{
  "dataset": "short read English sentences (LibriTTS-R)",
  "time_shift_ms": 100,
  "win_length": 512,
  "norm_position": "post",
  "parallel_block": false,
  "moe_every": 1,
  "layers": 10,
  "width": 256,
  "residual_init": "none",
  "beta1": 0.9,
  "max_steps": 4700
}
Rows from expert 2 of block 5, named by matrix and row number. Rows with one number belong to one neuron. Each number is 128 + 24 x the weight over the matrix's rms, rounded and kept within 0 to 255. All counts start at 0. Numbers have three digits each.
# gate: expert gate (model.blocks.5.mlp.gate, 4x128x256), inputs 172-255
# up: expert up (model.blocks.5.mlp.up, 4x128x256), inputs 172-255
# down: expert down (model.blocks.5.mlp.down, 4x256x128, transposed), outputs 172-255
gate.6:115109109137092145134133108088125137154138119123101154078082114135119082074097107107146122178158103154112105111095175077090096176108145126129125144115086151136202163076102116139104124142177145138125119085162095181075135152118091065167123112134125136137
gate.7:106125115118117085142083118103111170136140137091171121160094133145174133134115107156102119134138127102127130141117159124103114164152113182132175170101139119116095110112116129140086140118149100135142137137165120181116126111157144140126124091079130080123
gate.8:095144118152129099096128119137114103135171130082110148114137143190112136139100111116082144137187112107142107105073121136125141155105067182082151149120114146128111132088126138143141167093167119095113129120109127136165114125112152129106117114058088121169
gate.9:101088112156099114123113119121128132103119184128128112127121140145128180138108152176093135137174153133113109075085119158142156137129088147119105100181101130133105148126149154126146205138114071100125143147105126144120154115130122126152103109093119109134
gate.10:146111102097124121136110091124131125081120099157171083145154135110124132100120122124150110091134120168099125137112103161158152150150143133133088114123100127136145128108128157128143140149113148057136144154124138129084172123134134100147123118142120122094
gate.11:168119127171142135149138124133121131119134146145131040124124105159137133162116097119118115130101125162143129112131130133160133127112130154107130124104117122158130110113143146118161125153102140138103123114155126168183129129120155130142136123136143138079
gate.12:109087093127122140125140108085133116128115164138072153135138096128132121101152110073133136147116133118138107167131130133118136104129129096136152107098143145146154133121129120112119076099109095132143149134150114169119127098135099142090132134144151178143
gate.13:114149191109131156129123119113152106121086154114108148107174116107115108104166104120140107113134082147140130132071120155091123108133112155077109119149091144075128138131132125109121111161137148094110143120125152117160147119123135100134152099130159136106
gate.14:106107155104105155130124146155091122128114099099095110133143159144135125099121152136142120118144162137145164144102173140109147111134103138154097108092143129087131101171145160088171096155105149095125097138132127143113123105180135123112151139105132133148
gate.15:122173112121107167110146106125133091106069143117095091135136108116120112145137145116157108095097112162106146103143160146127086091158168167123103131173128132123083192138131154116150143165164116107088095144133121114100124118123130084124108114129144159108
gate.16:125134111168120087108144108108152109137131141164128145146126109101120130149155119134139119139153110158150125114121194156128125095133115130156138167114101122165127136154126121162103151122142107107143105126140088099198114122182156117159118141121126104116
gate.17:116163126142113125129108132114101090156142108094107154143165102138085123105112118127114135186133096108165090111101130138156117126084116122179126117110100147109170125121127112141108135092112131146126151094120153161103122133075137132131113117102189135090
gate.18:128159094085108099081174145166157138107128112135112135126133120124082120129145142111086141077141103107122107135096126137091138121138084092096121153152136145092141183155128091112130140124152085100104115105149137112158170105088177079132116153111129108163
gate.19:139152125118149154126115124135113103123116140174135112104097092127105117145134138116149110136164137122142190161164126139125149218160149059097141130115117134147154113089142136134132115150122128145135139120083104160137135141118148104112114105176117110140
gate.20:147126135130126130103128134129126194143134100148143107111128099131132133114085124141071117161127118174138094119177112087102112131123150126075087134104114147091144107110134120125121071170150168142084098127131121171138130134143147136150114107140157130139
gate.21:131121130107120171142082130130097141150137135116158133085164148107149136131102166112114122102148119128127129106133083121117120106130139148083074116119129120104123130101131135115132066137123164139103112145119134167122169122091147109141138130112136124138
gate.22:176130127145103108129126106127105155095157118139152124145114125160146140132092134139119105140129092098105139138128138103171125113136106127097069161112113137106135115108123193128105088113107130205165123136179085169062129107107124134129101107092142081120
gate.23:127100121125122157163107148131125137122138159163132114124131165119134112091088133157130117110114126141120114112134079088151147160109142089110087117119123145123123118152120145140069099110128136084129159109104148133098082170091111118120136137136085170143
gate.24:120106136139113154120117101132142132177131110136082134102147174140085141102096131109125094130107130109158123130115154092116120156137080189123133163111103123108161155124129118112096117153137137125128132159165129134108127105144122123113122148094082139131
gate.25:106125104133122136049171113140142110125129078166081104125149087115122140124144151126131110080115148090102129145109084135138103114168151107116111110121124138151153155150115181076140126175140144147159154095116113118115116076076129108170132165125108113100
gate.26:109085118111142115124124106097124115172087100137139103119156119163148131055103104084110084148108117135160126146095133167156139109149139141106117090115146134146130161114136097135123089116115123080106140108127117114131119135139118110104150154137139162132
gate.27:064150153075159103114127150134146102120101151099115141115121135142096149120136133108137143110161116136100113120124140147140177125143064094147100145157085139111146130127117120148161155099111112120121128095115170102160150117086154109130206131090133115152
gate.28:116157155117137120092093134131101134144131134110098199145149116128143117143119112123075121185156145134152125107110125145146162108147129097150126134118100150096118100108139161101141179142121153120088098133159128138116091107132108131146095102098147137150
gate.29:106162147116128106137105133144075111161113098142138154143093141138147136133112122151102072117105119110111158115130143127127115115180122141140116159099124161080080130130096070110121121126153124117134144129161098138104106151136130145136151112133143121174
gate.30:147128156164118133188136124091125112143111157166134125148151139063119135141143138146144105175115191193134174082125175101123156144169113139145139131111144150125088157116114060123112148154141073125126156144125101099122114172154130102149170120124129132130
gate.31:098048166089077125094098074137119127134154137111154090075136143124144177132123117121149084125091090169170168117109118148115109115179111160152091125088116136112139114139118151128196127130133162128128132147118152134142136141154161136111126110091114107136
gate.32:074139142167144107091151137118102125102138152097099136126141147159112122135092137140119134163116126075154118135099112133129113160163111114125128154116122116141123127129121104156107143162167133080119134108104101147114131128162132126089132135104098121181
gate.33:095131172125135099095138133121130109137131159142119115106135120145094143140141145127091121084151113052136116129089095150138155124181088082127129079106128144152137103126154150149167137107141114142141102128136111168166155104129132061154146137109115133111
gate.34:135150132133100103144140142143142112079148106117100185134174143139076093143139154103128102145126094125149119142112106143167124117140138142119150134121092136131103152138133098090104105122102121145158204105120157110096121082125145118082145164136150126126
gate.35:078108133121099165129107127103134098131125097127098105159143181146109094088116129166120098100097130099100117166108154086158105109135097121142094150123129142090126122143119156106151135077132150126127115122136130137109137114101096122080121140109124165132
gate.36:095125118144140094091119157117134154125127132130152140126132187174110105132115159134111189119149105132118107123096154110116099143127095100117076133142092134124110129150107127120102149131169127153123145127151091099119163088119132114131100190089108116125
gate.37:119141115100143096153128157160119156133157057149139114140089116121133133128117116185110151125143146112091119140089122141081138117137141135101120153081112152077125145124122126152110164137149145123136129144073125121104114131111121132094112117141127130103
gate.38:108117118147089136137113124134127143139136118101137181110103182166072109146140132132106082112184170104127150168128136117108147158140123138100158146108108153092151122157119098095120139128095126157173179118146116157145146123121123141121152143137148105154
gate.39:142100102115091085081071129133096149136145150133142083143150144140103135136105087152092081109118143146136117108122106178120139134150126112146141101129157134152101132125105135132165167102127125083142088161121147154145156080125147120090129097117116087161
gate.40:153149129090105143119134119133137095123125126122163144119121118086124117094121111063170172143121102146113109122170145135152118096167110148180113117145123137141132162130093114121099129126135153165127133118148112066103096125174120119107111158123156158100
gate.41:148139141117154134161163093158115115128108134120159134149139171161146122137059132122108112142129111100139097155140131148174141158135128157112147100107144128144139137080139143167169136119107104141094148136121123113112161118121147142101130168167105082091
gate.42:150150113183145117166156101131129137140116110098126107131174102118174123133121110125120116175122104114144137099157149080174124128140127139135147167140143122122132117098130119148127095146137122155132160101149105097134121149111091162135143137126160084082
gate.43:135132177072169152181150133107100124082111136131152157167111100103159113076094167115127134095128098154152121129098101113093136140138131044124126098120123154127137158159049147135090149093144144156114174119144154122116095128129102129157107120111093174064
gate.44:092131136150135092114160135122120133118175119149099132176105135141089148154116098147086172179133140118155131144092173182121158125130096134115150174158122154146108144124113095152153173115110109110152066139069096117135120149125126132115144138104085132169
gate.45:086116131072095122115133143132118113105131119135100067157121147087106159108113114109128111109113122121121147115127175151126154139187062103145136160131073143128140122095151145108162118152120103142139123122167135113116127136119135154106198140116137155152
gate.46:133127114077104122092131119131153170132105138130055137135136090127117137123158149125143140127102188133090157146115127084190121114124142087123112131123146112119136144160112100099118166165137107115098207106157143084152135131097075129138177132117173090099
gate.47:111105166128133142130131132103131098150099099133079119118131146136104116134132108103145063146141139147127120141100150114166143120163142161114099139135119122119092164162093144093108109144158098116114097099105126120072141168128098074143132139115135127128
gate.48:132120128107167120097122137174148136144140181167129114111139150161134171064103127138094131121126129086149126155103124095113106159135111124087162147106153145192152135086153134157150141148120103107179133132133108170164167130125090108152130141127111119144
gate.49:118134094145080171179124090141132133156111136144093097150116130135142108118144109111136137183135128164128156101120182090194121100163141150095098126092076131127167127091126127145098093165096105174205130092182118125089137166117102137094144106146196128087
gate.50:142166105165133130176152141129130120145116098147146101146133102070132163130120147120130134142103126143141130159114135116123099123128123161139096130110151142142122134142105161108152143137115106136089078148141114107100130134129173128141100131122074122127
gate.51:121093140164096084171111144123115123161143144119142097140158103146155142148107097140106148126131165145144155095095129131154141168125137116130159172151132136141146147106121115128093142111111098099142138098112153089123089121079134148125127145111163105099
gate.52:122138125117085168113128081134111127124135132138109127108077134159117139099130147154096129155180130147134117108126130146133160115112141129167123147117096151128130127151122127114137168128159129122173110152123099160157151115136116108144132106129131102126
gate.53:130090147127130167159070115107102089142107120164114138114130089131148119091113125129083137157146135171091096127121136115162143129131168110173172123130126141094133105168139110144138125065137128149139177149182136144129108171151142127118133133055120183104
gate.54:137095158139123113125088119110108115164114117121142094108156128116160138125121118096135070157093123149106106106134113101183111125183107131163138150129127143096171110125111152120133104092151151095131131128147120084146126165119141156094171118120172101116
gate.55:154114164106114112128064118082095101132143113074157089097204128148158098100100105133094117130127126145119100082127116103114152139119130115152107094123156131098146118124135138108163134099138095048126167095129164120146117157107149142121145100066158154148
gate.56:116103118121123160102131127122109177133102109139133093157110150129167123120089118162106112127084126139118112100138070107129154167149118121117112103151122143155120133115129132127126090124121157134174128105116134143089126148104120133112135122116094155163
up.6:129102196126203106118078118182113105094124124116131133153161110142115131139163157124126120111110165107135163142119101119135111110143135096082095136105177145081092086136133129106133098125096128127106121161100114091165145115112147116100121105164110150130
up.7:120100078104171106092114108118167143116109139099146143132130125157123115112147122116153172115136147123143112166102102161060170169101112095117117092136127120186128122159131141098142121151100158095135108182098146105135108087119117122128126135137083126149
up.8:107149100113141125101138128166130164122105149146136130165105145187127135113160150168100154124168136128135120113104060133153151164119126101134124102132115116139133132154138082151093180196161083124169175141111100153133120110104142114148107087138164054114
up.9:165141130128138135181130095133158100145113097141143127144137145091128140116145144121116152169127153150117156152127159114147127120104168151145150133118136116128122148155129130137096150142094130173130129125200126124121098121155131107150145146112112098108
up.10:128151121114128152115149167174143128138134143130123168110081142139128100132150149150094167151157119110144080127123150116103118120131145103124120118124173123114122136137118114117105096105139133164130142089122097134131116115108097145105108149139110116150
up.11:107094131148165143095142128087161152116111137159123148102107133095098093128163094099168151087096086148154122157113100129093126148127103147095130092131108122146110148156148114116101099121175171142118117142142111137152110108108132120139126151154129158114
up.12:095110126120149140138135102098150106175097103124087161105178099122130102113158145101124105139116125135117098149137141136111105145097136121138123111146126126146166100136130123136098097111142077134141144151114115151086142131127105137119109122133149132129
up.13:127157151132123119141099128106166092107124131112111131123145139138109076122125105122124099145143141124131105114145154156144142132114137086163113145115126147126138164091143164112129140111134124102120127113080125107093080172123115129112141096137158140132
up.14:136147105168164141113151110119164148106096138127125124144130117103132140153122156106168161150083128124086151117124144086162072142148149127175128142150102134147134135117102061141104094141153136154114155138130118102098145168114116113115119151102146114101
up.15:118132119107161124140168141160137152123137127139143106163086124080126142085108126115130144128117104089112129148138133142139109115169104080170139149138134148140128132136125108134132149132136122156119131128161069153107151146117118103120158168142132143104
up.16:137143154166155153147140124153122124110117157111105145122150166178140136135123155131086126133136118061101136094144115111126101119112166121149166135156129118115124130106139120130140147136118137157115133128131132149099155125111083147105123109139095103143
up.17:135121163113126085130150122166137137093119129113124141109084150138114125163149149144109128118119169122088154138160115118115123117171105142126122154161120106118089175119130114122139177166147100132123075160122097111166117126164134138140127128138078103125
up.18:150161127131165185151097156152125139139125144152130154142122107072119153111080125118184118127131105158148145093141077148142120137118183176161130139126138123132123099129164184136104157142152187107089093128104131111123111125153122121130128071121148146066
up.19:122156115117153136100149099119157103123123121164083120133120083123082121107162107131144125151123105125135137204169125157110102158130130104163120148130113118171160148103134131146114107145130111131154129130124091132131158104122122136109105120175148113137
up.20:125155135130125120118094142104111133137143089099169138147132097128122115093127111071120136134146093197116098092129141132155171121122143114168093130130081123118175091131137129159106102130147152128116121129151157151131089149144122145119138085122158122112
up.21:109135142146102118119146146127097096139141136118151129148087155131115119154111137114110138115166103097178105123109138132094112138086106098117126148104121137108128163126130136108114127100109170123133178087106129113130134102136132127138143187110132166145
up.22:140147101140105137125146158129121118124127159132091135152113097145126099147172174118116093117115144138069169100151133091188133079129135140131085124162108117089114162103114095142083127111114075129133143104183124144104174105131087132137141127114187152132
up.23:185154125135159103104143133147116126093101163129173119101138129112145131125164148144134150154105110150122158125134143141115137108169147140181139123123123116139094145086116124135146134154137092121121111179160102119138120105183146111167132121159179121090
up.24:117076132150095172153098114107129105129123107092121130120107144129150108120097121108159118111113107167091137105134125102146105100115150142138127093140161141075118121117105118116125111100117153110080123099145150143109086184096079137109127166122149153096
up.25:148149143128121140136108123144136095139144136087110153119147140136139148114129113102134111135120065090115111116161128134127102110125112144153109164139114128135150141053116164145111093124134122128135113112121126123124139144152133142154125134111121169139
up.26:110143114142156131119129125160136148102116154143125123093122154122129114134143124132119167089150118144080158114140099124107123136126152134128106136152100148126121109160141127138149159145126141125123126119134124160129151097105109098156132170134108105135
up.27:133124150154120136148122145134146122180164120145102166102120112156067115133135108139105098157162152139169147136132123126107155157094177134125157097111145121140091170104103068114104107121120111131118167090121108076135130125109106091098110105150162102164
up.28:132174134109110100131131132106146132139158119165138133174145108068131158145143073147086146162136139173123121065106095150152166133160147100155151132132102121122142172126114125151124167146138122141152100068114163131110119117114133118141111100094120128099
up.29:138180103113084144133125139106111105151172107095126104146100170162151173139117068140135140065141144109129133141135122105133124116147084149114136199109133104114148115114137142106127125140126132129176154107126154148111100135124173172113141129120141058161
up.30:147110205126149075131113124126092138107096132098138112068150140115124129115128166175128106105102120129127123117134103096133081115156137152119118123141144105096144161155108130119130077137136145140118126116155128173108166111123094095133084099129115087139
up.31:132103192102097126108077113138090098138149132090131076106163130154119155120085113138137110139136149166144072109126134153087133114156114149142086114105139145085141134105120169110158139126136132133098095151109157134103131118122152146097100099081081140133
up.32:088122117136141150117161105140139113136106121148106159184150112132081190113119134139092127150190128131164074120102113118147145107119146131137161125124091138153151141131091113160128174144113156154150130152152101109125105124119139105131145108147097086104
up.33:099111126137092148138150148127123096155161140169081133093104122103112138154147104151122116128143142146107113112151130104120124164140181146123174123092133131138114143133114110139171156109150160136105110084111130127127118167147120082114101128129078151148
up.34:128145109113131108134112111143138127145139115113104128107106116109116117106104148133105124120103214122061100137158171135119133160111126145143127126108118121137139157124089112095096123152152056115126139151109120106091159115108114112103129117122114142137
up.35:136153110106122114135125131178122170087108167145151116100081138121140105124135149152137132103112123127126146100148082140115107169115171102135126114124105124179103137118145127158094122170133126131118134142101113111112141168108097105129130097158111116111
up.36:119092132149164122077122093135118168144167094145099134138118129148124143124108099177107117136117089063175120114149142149119105101155098138146142173110087123160155121160093135191131120101129159129118091114116092178123118157145168109096171128134111113150
up.37:127097113114124150128106138174145125129135109183110114107111096093077127117087140187108147127159142128107133113101101114137103124111140152112151105102127128115151185109142144148142186167181124121160116109104141134144132136101099077134135165136120123090
up.38:122130140110163154096114128115113144141094151083125111122109110146122141132152116107131103096092093163109141112138110156176115099096083149134104088176133135104087132117142130154122121126113103115114120157139142125089126148112121111142128112121160130068
up.39:153185140145147181116152102150123132065101094132086121106086153174112119153171144082157102134110113129154139139145138118130142161108173150115104135122157135133071171126109140086117113150106158117135131138136115138115111134151144143140134103138120137124
up.40:182150134131130163108149106143138088115138110117105140149147149132125135108124093102150113119106080123081122149117115134156122109193135191142110114149170140151125143130140102098116147137133138140107132112153128153124106093139114112127119166166132152127
up.41:095116103105111121147094160157149099154102118132156174162165129117130149119134150108131132113149135131121146111136106144122163146120141096102119140125111118126184105121118108115084100124088149109185145125100138110132131129120139119133179134145150099157
up.42:126116127125120124112116108116113125128134135126165147172136120115119111118125124133129169146156168113152125103120151136133164145120093116080165138118116121100161120158133120104088100141140094190193155114132110118101139115103107132095109122081095103094
up.43:156133125116154154147153151076111088095129124108124123124104147114199105123142109109157127113104090170134148153124153141106161125112116051140164130159107088187103124124090145143061133139141135128133148077118175091149088137162109186122124175126080106111
up.44:123099130149141127129160100109120138149134103146072122159075153122134122106140148137141135164117149177160163162102199132152100111116121142195138164130114126158105163164104110194112157119122129140111094148134096121126092146140126112091133145140084120130
up.45:149109160191156129170103119114105153138155119117147165122095122122140111134109134158094111136159159136155113101116110080128080142147144128104134098077173131114110096135103093163120086093151176122133151113127112117101141178168106133098089102143072137146
up.46:174083154158162135173090150137090131092154110136140110091106134143141112093121076148126100154114122140158096112155128126101124123123132120085160112093102122146097153108118124143120107107133102120159113086096116129130122177116104147123134109129095179110
up.47:098101129116125128107122144166119141139150129127125161129143123119109117133151133147111138164133105080134133132109134125119132142097084161110142115111119131107126095119151092152139115099107130150128122157156126166159183102120156143106147171117162146147
up.48:077089106144138099166129155138138143126141133160137141111080140107110154137100126171126132135161113109189130139108138106111089131108108109073133118130156132148157133122096075162133177154074116142132128145083131137101104173134132117096087153116094155118
up.49:151151115127131101151089103133078116152156122121179105154136120171148150142160076136094142151145155152141138131122104140155185103134094129093127149093102125132175089077142175142144104155068110138181123103137095085088179130123185183101158071135165116132
up.50:138075121140132103173106148141127149132095178077181128124137133137156096132114115154121150150122154172097152091138105143149178180119167102091126084130121104108123136107128091112133120135114127101134135111120129113119136146114104141119131122135152087137
up.51:117117096118127093110126114112139129113115138102133122112133084158128127114139119107132126103126100130179125127089074162120141157116110104127141110150111141145105149130137124123133148116109117100165166115129135119116153080122123117150127138168163137134
up.52:088114144150117121110113099147126125181137111120080134148153124138129131120164116151138154159130111145095110126073140122165109118103101166142090183134054109120108169136107169119074125167157085102130093104139126128124154113129129130131084107102149105136
up.53:155081132163174115124139107077101159134122095117144122130170078119128090064127162096153094177157125128156151119119132146128139137112138082149133055138096147159118151097118126159129086106136139149110103098149107094107099115141100118174119135113139170084
up.54:096154162112163169086090097119122106125135122059138155168119162135133131133120139118155145093172164122152111089113146151106144129175109060117110147122076111138192124113114120119167136130143115156138143119110122108152122100105160130089102093095090139136
up.55:131146169127151180093110078141143106158137111140123142109115110093107108138130152093188117151162128151152121119133151116122136095146115126143131134119136140101156138153106095142113106110189140144091142111157118088130119132142144134092148115116131093097
up.56:105127136137143163107122097087142092167128080171055133154147064119125095103152140114122099123150157166133065151099125141112115117125151103105136113162119121136157128174125165104096092120127192123139128108148107127114125097127100107111108155112077192164
down.6:127140149132091133151115149119107142100127170171154118135121134143146122112123090187187111091115161136166143155109106069113140133135107135101098186097122152136092132150091126108096094100119158089127053149102094139165095161095130078141119120159132142112
down.7:094150146118131121165101114150118098152147135117176116142139105132044127117129135153130102170141158159118130123151154088118174108128149124074178116115149113126147167102130127125141199155116140170111128114137143157110107123113130093097090110106120108108
down.8:137126178157124118170118063099128168146161091147117113137117096152162089157080124160097102097122130130113101116137105160099147077145141131081135145126129090150107154102080132117142134139135130127136090092072138127132148152113107133121127090115134150118
down.9:120111100097141135094097092136154104094081130143148149130142119102104133082130137089134131134159103168100120145129160118166077125129140154119121092159107171112127138101117141135144097133120112092146136128169116111100151141158162119153144134167168128125
down.10:125160141160129129118146107085135118105128124112101119134134107144134117130142106114121138131112139123137133143136113156131114147131118103110136148149141216111142128149151109135138128178117139120139178107126138152132133086125123157127130113149117132144
down.11:130154147118153121117159152132114157094128114105091138124151103138115105097106109123114143146183124113141140112122143156126106143129126095136148122177108166134117179120170124126127189113127131141142142121119097145097117116173077080128116125129118169123
down.12:107129111104120121129108146151141123172115090106142166121121126102140124086103145113153090141150166132150127106127138113107108125161151100139110135137119104114146118107076121140133096158156150124127121131144111130135106148119098124151111108128131147162
down.13:125121096104112145144109086108162127134120130115123142122100150124096102121101170108144127141148092101131131123134127124131143181123115170144143138180121086115147110087113121152158168076117111129116115120162082114141103106159122128125118144127123105157
down.14:128103173134117166136132116111155147121090141171133090124173145132160119103120146134099159117125115157151142165109123110171151097151135142084118169070136199098121126169139132146165111119172127092150085136118121120135121146110118095141163151115094108092
down.15:137144068142136172143130123138118086156171106126149140146079166137159136136145097084146140140137156137128137115134129119110136174148122145163124129116108149154150108108158176114165110170098148096141099099159135117148117131114138144124143101154149134114
down.16:121165110109143128117161088112097078131127100115125146151105112107160121146153137106135141170120155155149088138108151145105133130121114127120167119132089188093169140169112135119126118166116145120148158116133140096108125141136147106117123117162155120162
down.17:139107146145124143112166152139140130118130139162145094174112148175159110125094103161132111127102120093130149143128152097069113109138113105129146103127096168142128155111095130099111107118165096074120141146131133154110148086113139117152127123109127125114
down.18:132119139125113149154128165140096096167135087123102111136144118127139118088108109166124141094125140095109094103141169109107123112091085126127115175103108149082142124143151111129141144088123123117125186141150118139141131100133113126138152106095167114175
down.19:092148124103155141131117141089128130142165107124133166112113092155098117126122100094137094082100091108163184115131121119165134152111125125128107135141134125142141158112127134115088131126130133132132173133125144123130145090128120123117138147123156147085
down.20:148119140117104127161136136128124130104118146171176085162104110098159116100127115138152132146093114149129113128136084124166129106129146097147132103112126126090121079103106154148108068110151140126125126116153116147081117135116152129116118128146085133138
down.21:073125144190120151125124104158145112125138128108133127113129128175135179147133143118135135156100159094142129110128128154075161126123116120120116156134091115107134102109145147135181087121105156109119139115155175138131134128117127154149154086099100127125
down.22:150047088150107092136108134121168135139096141144105140120108114115178101144160090134133167156139103140104146146145128138143184142107132178116172157103124162151135102118115161131099116139123111094132138095125153111190134158160145184128140104117128129130
down.23:117127141134094107098161118101102103133165151129114116107164128152129103134102153101107115120175112065121086121122164145098095073127102160114165161135193178136137117119100150116158159148137140142102130083117062119135050085145129126154146154077125106137
down.24:156153136143109138125075132139124129157116147134110103067137131142119135120125124104092112137157108117178128133131142100130126126129157129151122102144105215089157181116138134153163118108126144148117146128135113111095154112174095101138135117114133140124
down.25:124140139146155135141115136175070128135157093125113137146133145110136104098152116111112121117079163117137163147189137161099146103107129112131099134099139158112145137142141127144145146124122114124111135081064127186087134116149079164130117112176183154103
down.26:116111130162179116116076112102100151123158083143112093106129131143112131130134107108139100119148122077152150109116154154150157103146108127133153091148145190121118122114139106125075117127104145126122158114138139130128174105133126142103136135129156105106
down.27:131099120148143160116123141150078149119125138197158130101121130135151129131076108183130131126093175161143087147103114119121156142119159129090120166102121124156126116107125121131120141136112133099128091107136115115116078170122123090147132112160131162109
down.28:129152157117107137116116176124104084147135100130152110117086165125134162111124126114153148131127093145113141089149148099099134107146155093119131152151102129086139139128086119077129146136146158131127117138162152079138133152142133129142102151089128123132
down.29:152104137134155109134123128094172113142095125138084095106111124113197128137152128099124073092096131081118126120140128160116104169105124140159112133119146114167129091075119117142125077133146088118131115091082118149117146125110126182131165146130152103126
down.30:122125150073163167097132117131153101160087135137089166135178178093117129083146181143120094146154165105222132143114116128144137146098121114123175076145116156085125177162140159165139136142138118080142143130189112121130113143092091088141079148133159144150
down.31:154170149153158107157130141121169091126164142126169145144158166134124113145181136119170138145102120145107135159134136102117143175116114106155127096133111050173121094113155124141116108108138162165125131108149130126162145114157138218089143129148145123136
down.32:121096128121129073161136072144132146153141098134154150156118124129138074161109143189111130118126134132131147114151127168146161100108081160110163125109122104121071091121133120162075121127122115135160119100145160111141185126128167148078116123099141112095
down.33:149172128100128168149145145101158142132146113090147123094137147107134137114097147146157145120145101117111093095118082097121140143136106122119126166142142085107088154107132116113134136132164161113154122123107126127122141117130114133146101138110171154094
down.34:154150160158118119139112114125102136128092115126113155123125123097122120088131160160077101150119153118140113113177142095150117118111160111114187126113143129103125166155109105143151157112120132176128137117123104130127095107133076094110118097102131112126
down.35:111102152139134129172115139117128134153101139154150117134129137130117156133175101175109141099146127168116177101096131136123150131160153078144154123125067144141134157103164144116149115132133107090135135158125123157121134113149181139104128111127104142094
down.36:122131139148142100114174132134144120147121071116108145171126142137119063147147118133104116072116111119113126140161108149123132166121098112126070188119158134158117119140104119120074118138116124184151131082138134165139132134109078160127125130140149123126
down.37:136105071135146123139137138146152146131105125159131180099154134134130129159085134144096155140143084123133088169064119127129157146122103155077109153082117148108100127132143147101071152108134143135114175135153151092135120166070143109175162114140109130130
down.38:110114138111141116143170113113172130133149096092120108114090152085111144139158123111167146171100120121113105092141131163142163112130094135127134137135140092137118092158159112120167119158149108131104176114163174161157132121164142138094123111114079130113
down.39:130124120143150108163152113117111120121117092131138100144157124129122113094156133108141099125079134135133151142136133168147110114142142074145118097151127142164135166103163100137152090152116081157132122102132146166108118134130098132137145120159122109126
down.40:105075095118147151110121119105161148136117091130163170090110122125126157132124112155129130143116119126096104119153173118179135127103138162174100138138113107146131175148108124186100176149107112134134159100146092150146152102146099138173165133127183126100
down.41:122138151092139147144159091126120139135069111155135134179139143145094104098109155122110151089156115111135121134143147140112137114119112101133116115103090159157129161139107142124123143149153150165149126163112106125112098143139116092124126139149105146131
down.42:110140133149141108123093132115138133101123084140154115103156145116096119151142141150133175091126127128070141136130149086131164097083117119092132120143103120151154128108084077119143144139133130106171144112090146099128089141160140111125132102145125126111
down.43:141146111138118075131120137092133114131108121080155113110124140178255117140124101138120148151138108136120113151091128159118133155128117156180146144105132138154116096141130129131062135138093143086126152142134114129170130096157112183106108155156091089110
down.44:104143154136133082152141102187167132122137118101157160146114132154100115147155125150146179101115112127060148092146129121136124125119129153154132144112148078126134102134133120125096147120086125162152147155151142129141176166132137163111131101128118085127
down.45:131142173150167131117109102108094132158126157155114090128145143117139111163141135148141115177141144155152121163093137110083133149128142149101128084159130134100129126135129093136133144184161146128142116099112126075143098102132153129110120121126169125115
down.46:142102156124172139129095176157064112120149116123129138120122129135124125141100119179094104114096108118133156156143145115115128122133150118147147132093161163152124164104103091184088136132099109142157103140117129146094129127153097132124171112184163117103
down.47:106109127147115120141118137103154178109130117122143106168109126183111121144149152128141173121127107106103153112093136081167113165104088114156150136126123128103177119144140088197142121119131152125118148124156110124165065102170144119132138133085121105123
down.48:140118114149138133118138141123123147088131094146165127115067129140113191129086135106149164122105098116151094143120115078111130159124119135109130168127114151139122153121105086108165103103103138083127117142153130109110121088131114141168134122101102157140
down.49:135051075180116117117071138149189142147145108180111139103121154117169101148152179144151134120143136128093103125108108072129142101087116125127116135113158087142183101136092151135141097145150133090126124088130151134162152120141162177163150123134160075116
down.50:130140118098113121088140110092128146093109110128132160114128126087099110087153144154098097155149110100090164149166116148141125150159127120147131133109156212072161147133118122130114161144139130108135103120187147116071171109155100126155097104128133075172
down.51:119148149127111169131118137117111129130116144145151124122102106091108145138119168167087100113088161131126128098105108145129135149158111158059097118105166095114065139114136116105141161139142131141140084166094148113094086153092121155135096091114123182141
down.52:101130110123129120129150070124113129148123122082149148157112126136123151147083134144088106082162115096122104106118157162183156141126097149116141108154119088124069109146117157110094155107141112131124177083143123107120136111097154150136115143111141109140
down.53:131129110151059152178130107109147113136134159113115125112166129135108147149152130114121148133121122132101110116141121125135141127139144186076154141123131131148088105073138137120123092136108142152113108142121146118129138137086129174110081167101068086158
down.54:153133131172096087153128097134152119136127148144136133128137107140117130132149110095087140113154090173111130099142120126137139100070146171137124122131103170177126124111132158087116135103126111099171137131154163125169195128180145108142114109159110154122
down.55:147100147129120140175128188121186134126098139117108099144142148142134087093159122160120147124157103182109131158133144132105114105143136137166096099166113172144122148153142133116101107093145097100171132147151146130136142151148126110149142152126142110128
down.56:156122104134145148145146157145150113179115137138149116165087143109169092117158110133100140116112149149111188114136124124129190121151140111116159142124106075194156105131139113130094103157105133134141157127151103166127138132147096121145135100169131141131